config.toml
image_size = 32
crop_scale_min = 1
num_classes = 9
kernel_size = 3
mixing = "cutmix"
label_smoothing = 0.1
loss = "cross_entropy"
residual_init = "zero_last"
muon_scale = "match_rms_adamw"
learning_rate = 0.005
orthogonalizer = "newton_schulz_5"
adamw_lr_other_params = 0.0012
warmup_steps = 260
Rows from block 7, named by matrix and row number. Each number is 128 + 24 x the weight over its row's rms, rounded and kept within 0 to 255. All counts start at 0. After the name is the row's rms in percent of the matrix's.
# convs0: expand pointwise conv (model.blocks.7.convs.0.weight, 640x160x1x1), inputs 0-159
convs0.348 068 [129 137 117 116 131 144 112 160 110 132  82 125 168 129  97 162  93 151 135 190 102 121 125 151 142 137 121 127  99 131 118 138 161 135 105 142 132 155 182 144 139 138 133 145 123 136 128 126 152 169  72 111  93 148 136 150  95 137 113 141 109 139 131 123 105  66 170 130 102 130 108 102 143 147 121 106 166 144 119 100  85 144 157 136  97 136 124 118 121 119 113 120 138 146 132 140 117 110 113 103 142 123 140 161 154 132 131 125 112 134 178 124 114 157 105 115 105 141 184 145  82 112  83 163 132 137 125 115 190 107 140 126 133 108 110  93 131 119 131 149 152 129 156 142 128  69 149 136 102 146  93 123 166 144 127 109  75 184  85 142]
convs0.349 112 [156 121 156 163 132 140 123 161 120 147 159 125 137 143 129 168 105 132 130 137 116 152 151 119 108 143 119 130 124 117 144  98 108 129 146 159 150 137 147 142 145 163 153 115 133 142 158 136 111  97 107  97 150 102 145 154  85 116  96 113 167 114  80 111 145 146 117 126 126 112  78 116  94 143 148 145 144 136 124 103 150 132 161 135 134 136 144 151 139  88 166 116  78  92 101 126 123  97  89 145 123 118 149 145 138 146 178 121  80 129  81 129 139  97 145 126 101 119 148  98 123 167 112 110 126 107  98 151 143 125 134 125 100 130 200 162 155 108 135 156 178 130 146  77 101 169 120  89 157 137 137 114 100 186 144 104  99 114 135 135]
convs0.350 087 [108 128 121 157 165 125 162 113 153 129 129 159 143 111 144 118 110 121 153 128 132 117 147 128 129  93 113 119 149 145 145 154 154 151 162 133 117  79 118 152 159 126 102  93 119 109 130  99 185 136 134 137 126 138 134 118 126 127 113 158 142 125 109 154 151 111 121 135  93 153  91 173  97 126 145  89  91 162 124 133 152 112 122 156 120 101 127 146  94  89  86 134 158 136 113 129 133 129 133 145 125 103 162 113 166  67  91 113 189  87 130 111 188  99 128 161 127 104 155 147 124  47 113 104 115  90 163  97 150 139 116 128  87 140 113 135 101 133 151 119 151 118 152 137 120 107 148 126 127 133 102 128 140 133 143 104 169 105 109  93]
convs0.351 099 [153 108 134 127 126 108 144 127  78 127 125 146 127 145 137 137 103 189 147 183 159 145 178 118 146 118 158 169 128 140 145  86  88 118 138 123 139 109 137  77 122 111 164  97 122 146 151  91 117 138  85 116 129 170  79 132 151 140 102  91 133  89 127 164 134 151 146 119 139 121 119  93 119 130 111 147  88 150  87 111 137 136 132 133 130 169  90 145 127 142  82  93 170 123 117 113 104 123 155 131 135  94 121 135 130 129 146 133 121 118 120  92  99 109 149 121 165 140 140 118 115  98 106 119  99 178 134 107  86 121 172 167 130 105 140 143 156 133 112 131 147 130 141 135 130  98 116  92 177 143 109 144 156 138  89 158 127  98 147  97]
convs0.352 171 [128 114 103 141 175 141 111  82 174 101  89 113 102 113 180 107 147 155  88 150 148 135 121 156 129 141 197  92 133 108 141 130 138 155 122 156 148 140 128 140 110 145  95 128 140 102 129 156 137 133 127 144 156 113  96 107 141  91 160 122 111 144 125 130  99 139 159 103 137 126 146 112 127 145 179 121 163 132 122  96 114 147 112 136 126 136 126 110 122 105 140 110 176 121 107 163 140 148 125 111 129 114 133  74 135 121 116 141 101 147 113  92  92 130 118 105 128 135 167 185 108 117 131  90 138 102 168 145 117 113  91  95 158 156 115 112 102 133 138 108 110 123 124 109 116 152 105 119 142 121 137 101 116  90 164  92 162 165  60 162]
convs0.353 103 [119  78 121  91 129 136 159  68 124 109  96  91 142 154 105  88 139 158  91  98 141 123 100 174 115  82 130 116 135 119 141 129 143 148  84 133 116 138 110 120 136 123 114 105  94 134 142 122  96 126 135 155 105 122 182 122 152  91 109 122  89 182 158 101 139 119 128 163 145 149 110  98  83  99 105 132 148 135 127 122 104 123  79 139 155 141 165 147 100  97 106 102 106 132 133 133 137 125 124 125 126 136 162 127  93 143 153 139  84  84 175 101 134  82 140 125 116 114 151 119 133 134 122 155 165  89 130 112 107 140 153 114 171 130 100 117 133 115 144 103 127 106 116 145 146  89 122 140 118 160 106 115 158 155 145 105 165 155 123 158]
convs0.354 104 [162 133 110 190 152 117 155 150  71  80 129 135 117 127 147 130 125 121 125 157 157 130 139 178 111 105 131 141 148 141 155 118  94 132  94 127 132 133 107  98 171 102 151 110 137 128 114 138 120  97 115 121  69 126 167 119 159 136 117 120 111  96  96 130 143 149 124 102 149 104 135 145  92 114 167 120 141 118 138  95  93 133 107 108 147 130 150 128 162 106  86  83 153 114 145  43  75 114 153 141 112 117 122 125 132 143 122 145 157 151 119 125 109 132 128 161 116 103 117 150  83 135 126 128 102  85 132 146 102 127 137 145 126 111 110 156 166 117 171 159 119 126 151 136 159 143 148 175 129 111 115 135 167  95 126 153 128  90 144 133]
convs0.355 086 [129 153 108 174 119 109 109 148 112 163 122 114 121 158 162 151  83 135 111 122 141 117 128 153 116 143 121 126 150  93 125 146 136  95 133 161 103 158 103 149 156 163 122 187 106 139 154 132 127 156 160 143 174 159 132 123 140 113  83 154 130 136 146  98 151 150 119 118 160 159 130  95 155 151 143 159 144 124 138 128 106 130 106 132 137 114 133 112 187  97 140 170  98 145 109 105  84 144 147 163 130 155  91 108  92  91  83 174  73 121 108 148 110 122 138 144 127 138  96 142 142 152 132 123 129 117 123 134 116 109 143 146 139 166 112 143  88 117 126 128  87 121 159 177 146  91 114 160 125 149 111 136 148 103  87 100  95 109 140 151]
convs0.356 091 [175 118 129 141 117 111 125 138 157 126 121 153 112 149 135 116 114 119 106 114 103 106 134 112  88 139 112 112 130 151 106 147 116 161 161 154 128 101 145 113 122 116 117 141  93  97  92 130 144 158 116 113 152  96 118  92 163 134 100 127 145 139 116 136  86  92 142 113 164 154  94 103 168  84 167 113 117 162 147 146 146 159 150 153 145 128 148 165  81 126 114 146 142 151 163 157 111 171 163 135 114 153  96 127 100 105  99 186 154 140  80 152 131 100  97 114 131  90 131 118 118 129  85  92 106 139 124 149 131 132 145 157 147  93 171 147 156 107 138 112 137 132 149 108  98 130 109 138 138 125 188 134 161 137 125 168 103  99 119 166]
convs0.357 116 [139 127 112 132 118 153 130 103 102 143 125 138  81 168 119 136 127 147 103 142 188 136 160 152  67 128 143 165 136  93 121 127 132 116 107 160 117 132 132 156 151 167 102 112  90 173 122 143 112 126 126 118  91 126 123 131 159 124 159 118 164 103 147 163 138 144 162 152  99  99 102 111 143 130 147 127 155 127 167 113  74 123 172 148 116 125 121 126 143  99  79 123 118 109 125 142 142 131 131 101 124 130 112  91 136 172 136 158 142 121 132 117 127 127 115 158 113 121 112 128 124 111 105 156 142 162 144 147  99 152 156 128 115  98 145 104 113 116 155  79 149  77  67 170  87 134 115 110 164 116 152 137  91 129  70 127 141 134 109  92]
convs0.358 116 [142 117 140 110  77 129 102 117  75 121 118  95 167 161 121 156 110 103 143 138 145  97 131 165 145 130 127 118 112 140 143 152 150 160 133 143  97 151 107  82 138 129 129 113 112 112 105  96 147 143 115  96 112 154 124 125 141 131 113 125 112 166 150  90 152 157 135 137 168  97 156  94  90 106 136 150  66 162 148 118 120 107 110 116 157 128 119 153 150 143 126 112 127 171 141 121  95 106 116 114 141 114  61 157  86 117 129 155 140 153 142 145 126 120 142 106 120 133 141 114 134 144 138 125 131 100 124 174 102  97 128  98  99 121  95 149 116 139 139  94 156 138 147  92 191 155 149 120 105  93  96  94 115 164 152 103  74 129 120 154]
convs0.359 108 [140 155 151 164 137 161  96 121 111 126 107 137 119 111 150  98  87 133 146 136 165 112 118 115 134 137 113 183 133 132 106 159 187 140 136 125 126 103  81 168 156 120 141  93 159 187 128 137 130 122 136 131 154 129 129 129 123 138 132 101 111 107  95 149 104 157 102  81 150 115 124 116 103  97 144 152 127 142 142 181 136 160 120 144 112 123 160 113 124 119 148 125 112 129 116 135 113 140 139 150 131 166 141 133 119 112 133  87 144 108 133 137 176 113 174  94 131 114 125 128 139 102 160 125 162 112 146 126  94  97 128 141 124 115 175 135 197 113 125 115 171 152 133  92  91 135 135 157 150  85 156 144 132 135 161 103 137  59 160 121]
convs0.360 119 [127 103 146 103 112  98 143 147  96  98 150 117 134 125 128  90 124 140  95 162 100 124 142 142  93 121 140 129 146 128 111 116 110 119 124  96 133 118 155 107 153 104 121 125 121 168 136 164 118 108 117  86 122 161 114 160  96 160 124 135  97 122 104 165 129 185 165 125 118 113 151 164 140 154 122 102 132 117 145 107 126 126  78 108 143 142 118 118 155 163 135 132 162 194  95  91  99  82 140 122 120 134 160 117 116 127 130 124 136 139 155 137 110 134 121 138 136  91 130 110 105 177  93 139 164 154 155 191 124 169 130 116 131  80 120 100 102 120 145 153 123  56 146 155 117 111 130 137 144 124 154 109 112 155  98 171 169 108 134 109]
convs0.361 079 [112 141 120 101 133 121 133 128 110  97 120  92  98  98 101 117 145  73 150 146 139 110 103  97 138 134 145 194  96 150  89 121 135 114 125 142 121 143 150 115 172 127  96 155 131  87 133 132 160 103 201  71 104 116 104 124 155 154 111 126 180 159  97 149  79 136 106 116 138 165 121 107 123 116 130 147 106 154 147 133 111 125 145 143 173 178 121 139 143 148 130 172 103 121 111 113 115 130 123 118 128 123 162 124 160 187 124 134 138 106 119 126 131 141 104 134 115 153 152 144 153  93 113 105 141  99 130 142 138 138 110  99 158 117 157 113 112 150 187 122 127 140 144 102 127 151 133 143  79 146 145 180 111 113 137 119 140 112 134 154]
convs0.362 060 [132 143 147 142  96 116 175 154 103 105 124 141 132 107 170 100 175 111 171 115 121 141 132 120 157  95 107 119 150 129 131 140 141 112  80 125 151 146 134 115 104 103  83  91 135 131 117 121 116 188 110 117 135  96 138 100 138 118 126 135 138 117 110 104 137 129 139 146 133 172 111 113 149 150  90 143  84 155 124 151  69 127 108 183 121 125 140 117 116 124 140 117  90  90 127 126 136 138 140 167 118  95 152  91 117 160 121 115 140 171 123 146 204 121  75 128 122 183 129 148 121 150 116 141 100 118 139 109 118 112 134 166 121 178 115 116 107  92 129 169 130 104 105 142 131 162 121 145 116 164 146 107 147 130 106 138 123  94 126 166]
convs0.363 081 [140 145 117 120 122  98 156 110 138 163 103 140 142 124 146 106 146 117 179  63  90 195 137  89 131 141 166 126 157 171 119 158 102 139 132  85 138  89 138 158 114 161  94 122 154 111  98 119 131 161 146 118  84 146 155 156 121 163 147 121 134 107 150 120 139 148  84 105 113 134 100  90 146 150 117 145 139 105 151  71 147 154 105 160 155 140 166 103  96 116 100 143 121 161 108 158 156 102  94 110 110 155 149 127 116 111 132 123 119 100 119 129 135 145 108  98 152 119 111 111  80 121 141 180 112 123 148 149 125 134  94 118 100  93 130 106 131 103 136 119 170 101 126 104 135 114 131 140 142 134  94 141 142 106 152 127 139  95 142 142]
convs0.364 093 [170 120 101 115 139 131 106 117 112  99  88 108 129 127 113 160 115  95 181 130 145 124 139 125 149  87 131 148 103  92  91 121 113 137 181 163 166 126  88 103 176 167 134 133 106 133 119  94 147 117 153 109 151 163  97 119 119 139 126 148 129 106 107 128 127 155 132 121 171 145 133  96  63 149 140 124 146 134 116 128 145 112 130 131 112 174 174 107 102 103 129 128 137 138 130 117 124 140  93  89 122 148 127 145 141 125 177 139 145 129 109 121 166 114 121 160 162 108 134 127  96 124 173 134 104 128 150 136 115 122 124 165 117 114 131 173 159 142  95 112 162 183 164 127 138 144 123 130  89 142 176 157 127  83  91  97 107 134 130 110]
convs0.365 121 [149 119 112 116 167 128 108 148 151  90 127 149 130 145 129 136 151 134 127 106 148  82 132 111 159 156 133 100  98 181 135  69 153 120 139 116 143 130 128 107 123 123 148  97 173 100 110 131 137 116 150 146 140 142 158 112 153 140 123 134 150 139 137  98 117  82 139 104 133 152  89  65 150 103 132 141 141 121 155 114  79 136 107 118 130 154 152 206  94 133 156  61 127 156 159 128 144 117 190 177 122 143 109  98 124 159 125 140 148 124 157 144 173 123 129 114  84 117 180  94 119 142 135 120 127 129 145 142 150 153 174 136 168 154 132 120 114  86 108 127 117 124 118 126 150 137 142 143 158 126 125 125 126 133 144 120 114 112 135 153]
convs0.366 094 [153 122 129 148 135 137 125 130 184 118 127 148 111  90 133 161  88 122 139 145 114 143  87 150 117  90 143 131 159 111 107 164  98 141  97 114 129 103 136 121 131  83 141 148 159 145 123 149 163 140  84 153 135 123 153 115 129 166 137 108 172 154 145 153 135  94 158  90 149 128 162  99 125 141 135 129 147 156 114 156 122 130 152 129 139 134 162 117 158  59 112  85 140 158 132  87  96 184 127 103 148 129 153 118 116 125 118 129 140 124 128 132 127 133 121 149 162 113 149 111 126 127 118 200 117 127 148 185  87 129 122 108  92 132 158 151 124 156 161 138 110 131 158 137 149 108 172 163 170 131 118 129 174 113 155 140 123 101 136 150]
convs0.367 107 [126  92 119 163 109 111 132 115 101 144 144  99 103 165 137 136 133 124 104 136 134  88 100 125 138 142  84 133 126  87 130 104 136 127 119 142 137 152 105 162 142 121 129 143  83 161 110 116 122 164 151 137 168 139 130 138 111  99 161 129 127 160 152 153 149 101 145  80 119 144 146  82 172 116  97 122 161 116 161 172 159 124 170 140 129 112 134 115 149 170  93  94 146 124 137 171 132 165 138 120 145 174  99 135  98 127 126 114 123  68 124 155 156 126 103 179 139 109 122 154 148 138 114 150 101 129 114 128 156 163  93 190 119 150 126 130 125 149 139 133  88 137 115  90 147 131 111 124 124 162 110 112 200 138 107 137 121 125 140 140]
convs0.368 124 [122 122 105 121 121 119 115  91 104 142 155  84  89 117 161  82 115 114 173 119 149 189 115 119 154 100 127 148 104 125 107 157  91 121 153 139 147 128 122 128 129  88 160 127 151 160 107  91 134 153 116 129 112 166 165 127 146 114 107 167 130 173 170 104 127 105 119 106 145 189  84 111 157 124 123 135 138  90  85 151 161 139 104 135 160 128 135 138 183 152 122 112 140  93 100 127 120 110 141 106 126 108 139 120 115 152 117 144 170 114 149 109 137 141 135 147  81 166  99 136 145 136 132 134 158  97 111 105 175 140 157  86 110  75 125 135 125 133 116 102 120 124 100 135 130 110 108 142 118  95 158 113 114 114  99 156 120 136 134 164]
convs0.369 076 [ 91 125 160 105  94 151  91 157 153 122 135 140 164 166 158 140 146 151 128 139 127  95 155 106  85 107 134 163 141  94 132 136 102 151 125 110 121  93 131 122  36 160 134 119 114 155 114 155 132 104 142 125 146 108 119 121  96 141 118 130 113  97 133 148 126  83 117 173 146  98 137 130 129 109 144 135 132 134 100 102 157 134 106 130 136 144 131 131 165  87 146 115 141 122 153 130  99 145 175 153  98 111 127  86 126 107  79 109 140 141 139 124 176 125 128 144 106 146 148 126 171 132 156 110  70 162 135 167 121 146  98 126 138  76 142 124 165 103  98 115 116 103 102 118 106 101 101 153 164 121 154 124 141 148 125 109  92 114 147 137]
convs0.370 068 [104 127 106 139 120 125 108  59 108  80 117 139 115 104 135 113 149 109 116  39 166 134 155 151 117 109 147 139 143 102 150 142 154  85 155 138 131 133 111 146 145 163 118 156 118 143 179 147 111 157  85 147 134 101 122 158  85 133 112 145 123 117 113 112 127 109 145 120 113 123 119 117 174 146 123 104 117 137 146 106 128  99 149 105 116 107 138 169 164  89 120 153 125 108 102 111 126  95 107 129 133 136  76 159 118 130 154 133 153 100 125  74  83 168 150 135 145 127 123 171 130  87 102 159 151 140 139 131 131 120 151 111 159 102 144 119  88 138 125 114  98 130 172 122 112 133  70 119 122 142 168 138 122 139 121 120 159 128 108 122]
convs0.371 097 [140  92  96 124  99 139 132 138 144 133 114 160 170 131 142 149 104  93 140  98  85 133  87 160 156 122 162 100 128  78 124 122  78 154 133  95 128 144  74 142 136 156 163  85 172 161  95 117 153 128 118 125 153 131 154 138 179 143 160 138  97 120 110 150 131 142 108 156 135 105 107 119 128 109 135 116 107 180 120 127  92 115 119 100 149 143 101  79  76  85 147  94 135 149 122 151 110 133 131 127 125 123  89 139 130 164 101 118 124 123 163 105 116 116 134 168 173  84 165 155 132 132 129  95 120 157 164 109 111 122 132 137 123  92 112 136 126 131 122 134 110 129 128 125 121 161 156 109 137 133 148  99 118 133 147 188 143 119 149 124]
convs0.372 147 [107 148 138 179 110 136  86 146 148 114 122  81  92 127 172 105 119  96 140 109 121 147 129 125 137 159  99 105  98 105 115 130 123  94 142 117 125 100 124 133 158 151  47 132 130 174 146 149 140 124 170 121 159 173 107 158 138  90 146 161 138 166  89 127 103 131 140 128 140 146 150 156 130 131 110 125 152 124 100 124 161 136 159 134 131 152 124 143 130 121 117 122 109 121 130 151 129 115  88 149 111 128 153 110 141 127 111  97 177 216  77 156 133 165 134 137 123 153 135 160 123 118 137 110 140 112 130 139  85 102 143  94 117 107 158 119 125 118 134 114 157 129 130 154 100 165 120 111 111  86 124  91 106 140  95 102 100 138 123 118]
convs0.373 108 [100 134  89 181 168 110 162 160 172 133  98 132 109 100 165 173 116 146 167 142 134 148  98 120 111  96 154 163 159  91  78 137 130 134 139 140 113 132 111 132 123 136 118 133  92  86 125 131 127 161 130 177 126 149 124 148 158  88 117 117 101 130 116  97 162 106 150 170  98 131 122 162 109 124 132 104 141 149 170 121 140 146 128 105  88 159 124 134 148  76 161 134 117 132 128  94  83 105 127 162 146 125 134  87 109 156 122 152 114 150 110 129 106 178 113  98 131 137 124 135  95 144 123 104 103 129  67 138 162 113 139 138 114 106 155 123 150 137 155 119 121 143 108 160 126 140 126 136  90 130 146 151 137 130 164  86 136 120 162 123]
convs0.374 075 [115 160 161 129 192 167 113 123 139 113 111 147 127 118 107 150  90 168 109 126 131 108 131 114 146 148 119 142 116 131 101 130 132 109 146 155 195 148  96 100  97 152 154 116 153  80 134 155  89 164 154 123 134  81 133 186 142 177 128 114 106 142 145 144 139 150 151 142 167 118 130 144 115  90 126 126 125 129 157 117 152 122 137 120 119 134 140 145 129 153 161 135 134 106 126 160  95 120 103 129  84  85  89 138 112 127  43 107 137 148 160 159 140  93 143 142 107 149 165 133 137 129 157 152 135 151 125 150 161 141 136 152 136 141 152 115 105 129 163 120  98 127 118 131 117 136 148 165 124 185 151 111 115 102 106 101 118 114 146 139]
convs0.375 074 [123 141 135 122 156 137 132 138 116 163 146 110 150 140 123 191  96 153 114 102 131 138 128 131 119  87 131 140 134 145 141 137 144 146 107 178 104 177 173 150 122 114 103 139 133 144 140 137 126 126 145 109 122 148 112 162 142 151 145 174 140  91  63 131 144 131 159 149 115 123 142  96 120 126 154 143  93 102 147  81 118 153 136 125 132 164  72  89  94 120 109 114 110 126 125 131  96 139 100 158  99 162  96 152  99 120 113 154 107 155  98 145 152 118 132  59 155  98 148 119 128 134  97 102 111 118 125 127  95 117 146 124 148 155 135 134 144 145  98 163  79 101 144 151 109 159 113  88 134 126 102 131 113  79  77 154 119 129 146 116]
convs0.376 083 [150 111 168 126 113 114 128 117 115 124 147 117 130 122 166  77 117  97 109 130 130 118 124 138 165 142 178 173 120 135 161 138  73 133 110 121 129 153 116 135  62 147 122 123 162 129 134 140 120 127 142 141 165 146 110 112 147 129 117 145 114 158 104 112 106 127 102 126 142 124 135 102  77 104 129 160 151 173 182 149  99 165 113 153 158 142  86 143  75 147 116  54 125 118 142 126 155 139 140 121 125 138 100 131 122 123 128 101 136 101 120 116 124  97 112  96  92 122 140 140 131 123  99 101 103 127 109 117 136 132 123 133 147 116 136 132 126 194 108 107  95  87 131 122 140 113 100  95 127 189 163 175 114 108 134 148 136 122  92  92]
convs0.377 096 [144 136 101 133 130 101  87 149 106  85 142 141  85 121 162 159 131 134 153 157 136 149  81 114 139  73 148 159 129 145  87 108 145 149 128 134 134 111 145 114 139 136 107  89 118 106 135 145 162 183 122 104 129 179 164 116 109  80 159  87 128 127 109 128 124 123 112 117 106 145 116 120 146 141 109 126 120 119 104 141  88 112 110 148 146 103 143 137 108 154  99 171  48 137 112  98 148 117 130 127 101 133 130 139  96 120 116 151 143 138 165 138 110 123 136 112  96 110 127 158 108 170 121 164 144 142 110 110 137 170 121 141  98  95 107 171 108 115 135 107 137 107  98 156 124  96 150 185 133 163 119 148  90 109 151 106 128 153 144 104]
convs0.378 114 [111 111 107 139 126  85  88 177 147 143 106 118 148 127 146 109 116  89 110 155 115 141 124  99 137 124 120 116 115 108 128 106 155 136  92 159 119 116 110 121  95 104 159 129 127 160 136 127 130 151 125 190 135 125  78 180 134  91  86 129 134 162 105 130 120 145 125 156 132 130 145 131 141 109 125 112 133 111 154 146 138 160 162 145  87 141 163 133 149  90 148  84 118 130 133 102 147 147 147 132 109 119 125 150 115 115 126 171 122  90  90 143 161 139 145 106  96  83  93 176 173 121 114 114 150 170 114 152 160 139 101 142 128 114 151 113 119  86 105 138 109  99 119  95 130 157  98 117 203 127 135 147  78 133 106 137 103 120 132 112]
convs0.379 107 [110 163 104 144 185 133 121 100 122 133 137 130  80 131  93 142 102 116 108 160 158 117 157 120 127  94 127 156 150 144 128 132 106 142 124 100 120 123  68 130 182 128 131 133 118 171 124  99 143  99 120 124 155 176 112 103  92 167 124  60 131 101 138 125 111 138 150 117 155 128 149 108 104 120 120 125 150 112 109 112 147 127 174 135 104 110 125 143 137  95 141 155 147 138 158 144 172 132  98 162 136 157 175 108 142 149 107 103 123 154 149 118 107 113 129 125 142  98 139 186 131 103 152 159 182 107 133 130 131 111 111 156 113 160  95 134 127 108 108 109 151  96 135 114 134 108  66 104 100 136 142 138 132 133 100 147  75 102 126 125]
convs0.380 118 [116 132 123 141 145 154 140 116 102 156 132 140 124 109 127  97 160 114 103 129 172 130 190 173 129 165 134 101 153 109 124 140 165 105 130 163 131 106  72 132 147 107 124 155 125 106  88 149 146 150 111 133 128 132 140 177 110 101 127 152 129 128  98 125 101 126 118 143 124 153 153 125  87 122 152 152 141 155 157 123 124 103 124  92  98 161 108 159 161 152 121 145 122 123 113 115 135 162 155 192 182 132 118  83 121 122 163 122 128 164 144 147 116 144 129 100 118 156 149  77 136 148 148  99 142 130 137 124 152 114 118 120 123 127 134 121 119  77 169 120 127 145 158 189 135 133 117  96  77 120 158 153 198 147 120 144 136 130 135 140]
convs0.381 096 [179 106 171  87  95 109 115 148 125 128 116 108 102 130 169 162  97 185 130 132 135 118 121 118 111  88 116 129 118 150 126 146 134 153 141 121 136 145  80 143 122  85 142 131  99 149 139 156 115 117 174 116 174 146 109 148  92  84 144 146 127 110 110  92 157 154  95 120 147 117 138 135  77 113 140 129 134 144 130 102 132 132 111 113 112 143 146  76 132 134 121 151 144 102 119 122 117 133 116 141 118  94 129 134 141 119 106  82 118 102 127 107 152 115 151 137 167 122 138 135 138 161 133 141  97 106  82 110 115 116 141 158 129 131 150 198 141 157 105 103  94 125 125 150 115 106 145 148  94 188 137 140 121 116 136 150 100  48 103 122]
convs0.382 052 [ 94 142 119 121 137  78 131 102 104 149  99 138 136 113 139 125 101 161 110 100 123 129 139 129  90  99 106 112 157 101 186 151 126 153 108 135 143 169  99 140 145 122 144 125 122 166 141 119 117 130 137 138 125 184 164 125  82 153 119 154 150 140 105 139 138 126 131 118 157 101 140 146 157 142 110  88 191  87 137 141 121 160 106 175 140 106 177 127  91  96 135 128 164 144 141 153 136 153 124 149 152 164 146 149  88 124 140 122  94 139 126 130  94 137 126 121 132 116 139 141 146 105 125 142 138 182 175 128  74 142 154  99 124 119 124  82 136 115  94  99 144 139 160 138 198 129 120 144 123 125 111 148 152 104 155 106 146 122 145 153]
convs0.383 118 [135 136 170 106 165 106 132 111 133  83  99 141 155 121 136 119 112 116 184 127 155 168  72 193 155 100 174 132 114  92 112 175 145 145  82 142 157 126 133 130 105 160 170 133 133 124 136 134 174 131 116  98 138 126 146 142 123 149 107  91 129 122 127  97 154 123 112 136 120 112 122 123  77 118 128 135  80 104 114 160 108 141 157 112  90 134 144 122 127 107  82 102 145 104  78 127 148 176 138 116 110 127 102 135 148 134 170 139 148 152 101 140  99 142 133 129 112 163 114 134 139 138 157 153 106  87 149 149 130 140  97 157 114 149 155 144 151 176 138 100 151 108 179 146 138 109 124 149 125 142 151 119 136 121 116 150 115 101 132 142]
convs0.384 090 [ 88 124 163 129 124 130  76 158 151 117 136 149 115 105 140 163 124 137 114 125  91 139 120  77  95 134 115 148 114 119 106 107 160 144 169 113 117 151 116 147  64 102 144 101 118 134 190 145 146 138  90 175 148 173  89 136 162 102 140 111 142 132 122 144 141 125 130 143 165  86 112  75 108 142 138 112 130 153 108 131 109 165 128 132 122 143 179 149 148 166 143 112 138 112 122 137  94  99 135 120 103 128 107 139 101  91 143 100 171 136 141 152 128 124 131 138 130 149 152  94 166 111 122  75 116 146 168 129 104 161 169 111 138 109 100 115 116 124 108 115 124 159 135 137  84 108 125 135 105 169 147 142 131 103 121 120 128  93 160 146]
convs0.385 106 [135 168 135 147 150 118 146 116 133 101 108 159 103 118 166  97 100 133 120 103 121 162 171 182 129 103 133 153 123 137 135 145 130 135 151 126 132 118 124 115 117 122 169  86 103 133 135 134 141 103 131  96 146 103 123 134  77 143 107 130 129 130  90 127  69 103 116 110 137 151 141 106 156 116 119 131 149 148 129 143 168 118 164 165  86 131 163 140  79  80 144 125  90 116 116 107 113 103  91 109 108 141 113 117 163 146 173 127 142 109 105 171 135 162 158 134 158 147 129 147  88 166 124 176 119 120 111 133 132 118 140 143  97 122 125 117 156 137 150 129 153  58 128  83 101  98 111 126 146 110  98 101 155  97 165 118 125 146 110 158]
convs0.386 050 [ 89  84 100 106 109 191 127 153 144 116 121 153 132 168 136 138 166 148 128 143  85 107 125 121 108 169 125 113 104 145 100 151 150 158  85 113 109 119 144 124  89 102 127 166 100 126  90 142 160 173 119 114 135 119 128 165 142 150 134 137 132 146 158 165 141 103 164  94 137 134 139 145  90 135 142 136 126 123 136 128 147 168 147 137 150 123 140 117 123 121 160 119 119  98 130 156 112 119 103 170 149 153  88 128 146 166 131  85 123 130 146 159 115 109 190 146 101 100 101 110 130  94 106 110 179 162  97 131  85 141 153 127 123 111 113 138 118 124  88 126 118 118  96  95 157 133 157 140 152 158 113  84 130 101 128 108 116  98 126  94]
convs0.387 080 [138 100 135 103 159 182 159 137 131  97 123  89 118 124 115  69 164 126 114 135 138 157 125 104 102 145 124 108 135 150 110 123  97 132  94 115 127 101 141 123 127 110 130 102 156 121 155 124 145 118 120 141 167 111 150 109 116  89 154 173 134 124 110  99 166 126 114 100 114 127  94 111 145 138 130 103 127 115 137 131 144 158 138 130 115  95  98 129 131  82 107 124 106 142 152 144 127  96 123 137 172 132 162 103 113  78 116 153 121 192  68 148 125 132 143 174 113 167 126 109 133  85 160 111 132 135 151 109 121 138 102 167  93  91 166 136 132 114 117 105  99 140  76 152 115 111 132 119  88 123 133 106 139 122 151 146  81 184 125 157]
convs0.388 101 [165  86 148 119 138 119 109 128 182  81 137 167 126 105 133 110 150 145 122 148 105 200  88 167 126 187 139 176 121 115  47 112 104 145 149 146 121 126 125 144 102 147 132 161 155 157 142 164 143 131 138 124 124 134 137 120 125 130 101 164 130 106 154 113 122 176  81 152 129 117 120 124 142 110 142 101 147 113 143 117 114 135 109 153 122 154 153 116 110 115 108 112 120 160 109 129 154  95 122 140 112  91 100 134 143 102 137 123 103 127 138 125 135 124 162  86 106 143 132 144 151 146 126 133 114 174 158 110 100 122 139 195 112 129 139 107 102 169 116  74 143 139 131 146 132 116 117  87 136 139 146 137  99 138 144 154 167 117 120 142]
convs0.389 129 [139 128 126 112 123 140 146 122 110 177 106 145 132 143 130 143 123 121 149 129 156 133 156 104 127 139  38 158 113 153 115  86  82 113 144 122 120  95 116 100 150 141 141 124 170 153  90 131 125 112 100 111 139  96 189 132 124 101 126 165 100 115 110 120 125 135 119 116 143 112 119 136 129  97 168  98 131 103 159 112  91 119 145 137  95 135 172 133 100 146 151  94 144  97 123  98 148 155 166 136 117 105 125 145 111 167 141 110 153 109 128  99 136 112 129 135 114 135 178 102 174 124 110  98 131 129 142  81 142 138 188 127 134 173 116 151  91 115 134 146 143 161  96 111 125  78 122 160 109 111 166 150 137 140 111 151 109  90 145 118]
convs0.390 069 [131 147 135 152 124 142 155 163 103 146 111 119 146 166 134 159 165 117  97 152 137 181 165 107 161 139  89 136 151  87 169 112 135 140 107 147 137 117 130 121 137 127 106 109 123 143 152 150  99 108 154 161 149 127 140 114 116 146 143 150 106 124 149  98 144 122 132 154 123 194 151 153 172 129 141 144 142 150 151 108 154 113 100 113 159 135 156 102 135 109 170 141  83 122 158 116 145  89 139 151 151 120 148 115 127 117  82 104 103 131 197 149 163 187 176 127 141 116 127 148 127 123  90 135 145 107 119 126 154 136 138 136 135 126  94 132 130 110 137 104 100 126  83 118 155 116 129 127 163 105 139  93 172 143 192 129 145 136 158 136]
convs0.391 079 [163 114 111 155 171 126 129 149 132 118 140  81 114 117 138 119  93 113 156 104 134 141 151  83 175 142 113 166  97 121 105 121 114 116 137 127 145 188 153 117 114 171 107 141 175 108 116 126  89 131 118 114  96 125 124 151 113 197  97  86 142  99 164 128 101 122 108 122 184 120 145 119 124 107 172 107 119 155 114 147  97 145 148 149  98  92 120 119 125 111 112 130 132 134 113  90 149 127 114 102 140 165 108 111  79 147 113  95 140 131 139 139 146 106 145 120 115 104 144 123 101 135 115  97 138  88 114 146 103 107 159 146 102 115 139  88 104 146 126 168 139 115 185  73  95  93 118 147 129 136 124 125 134 157 108 124 122 117 156 104]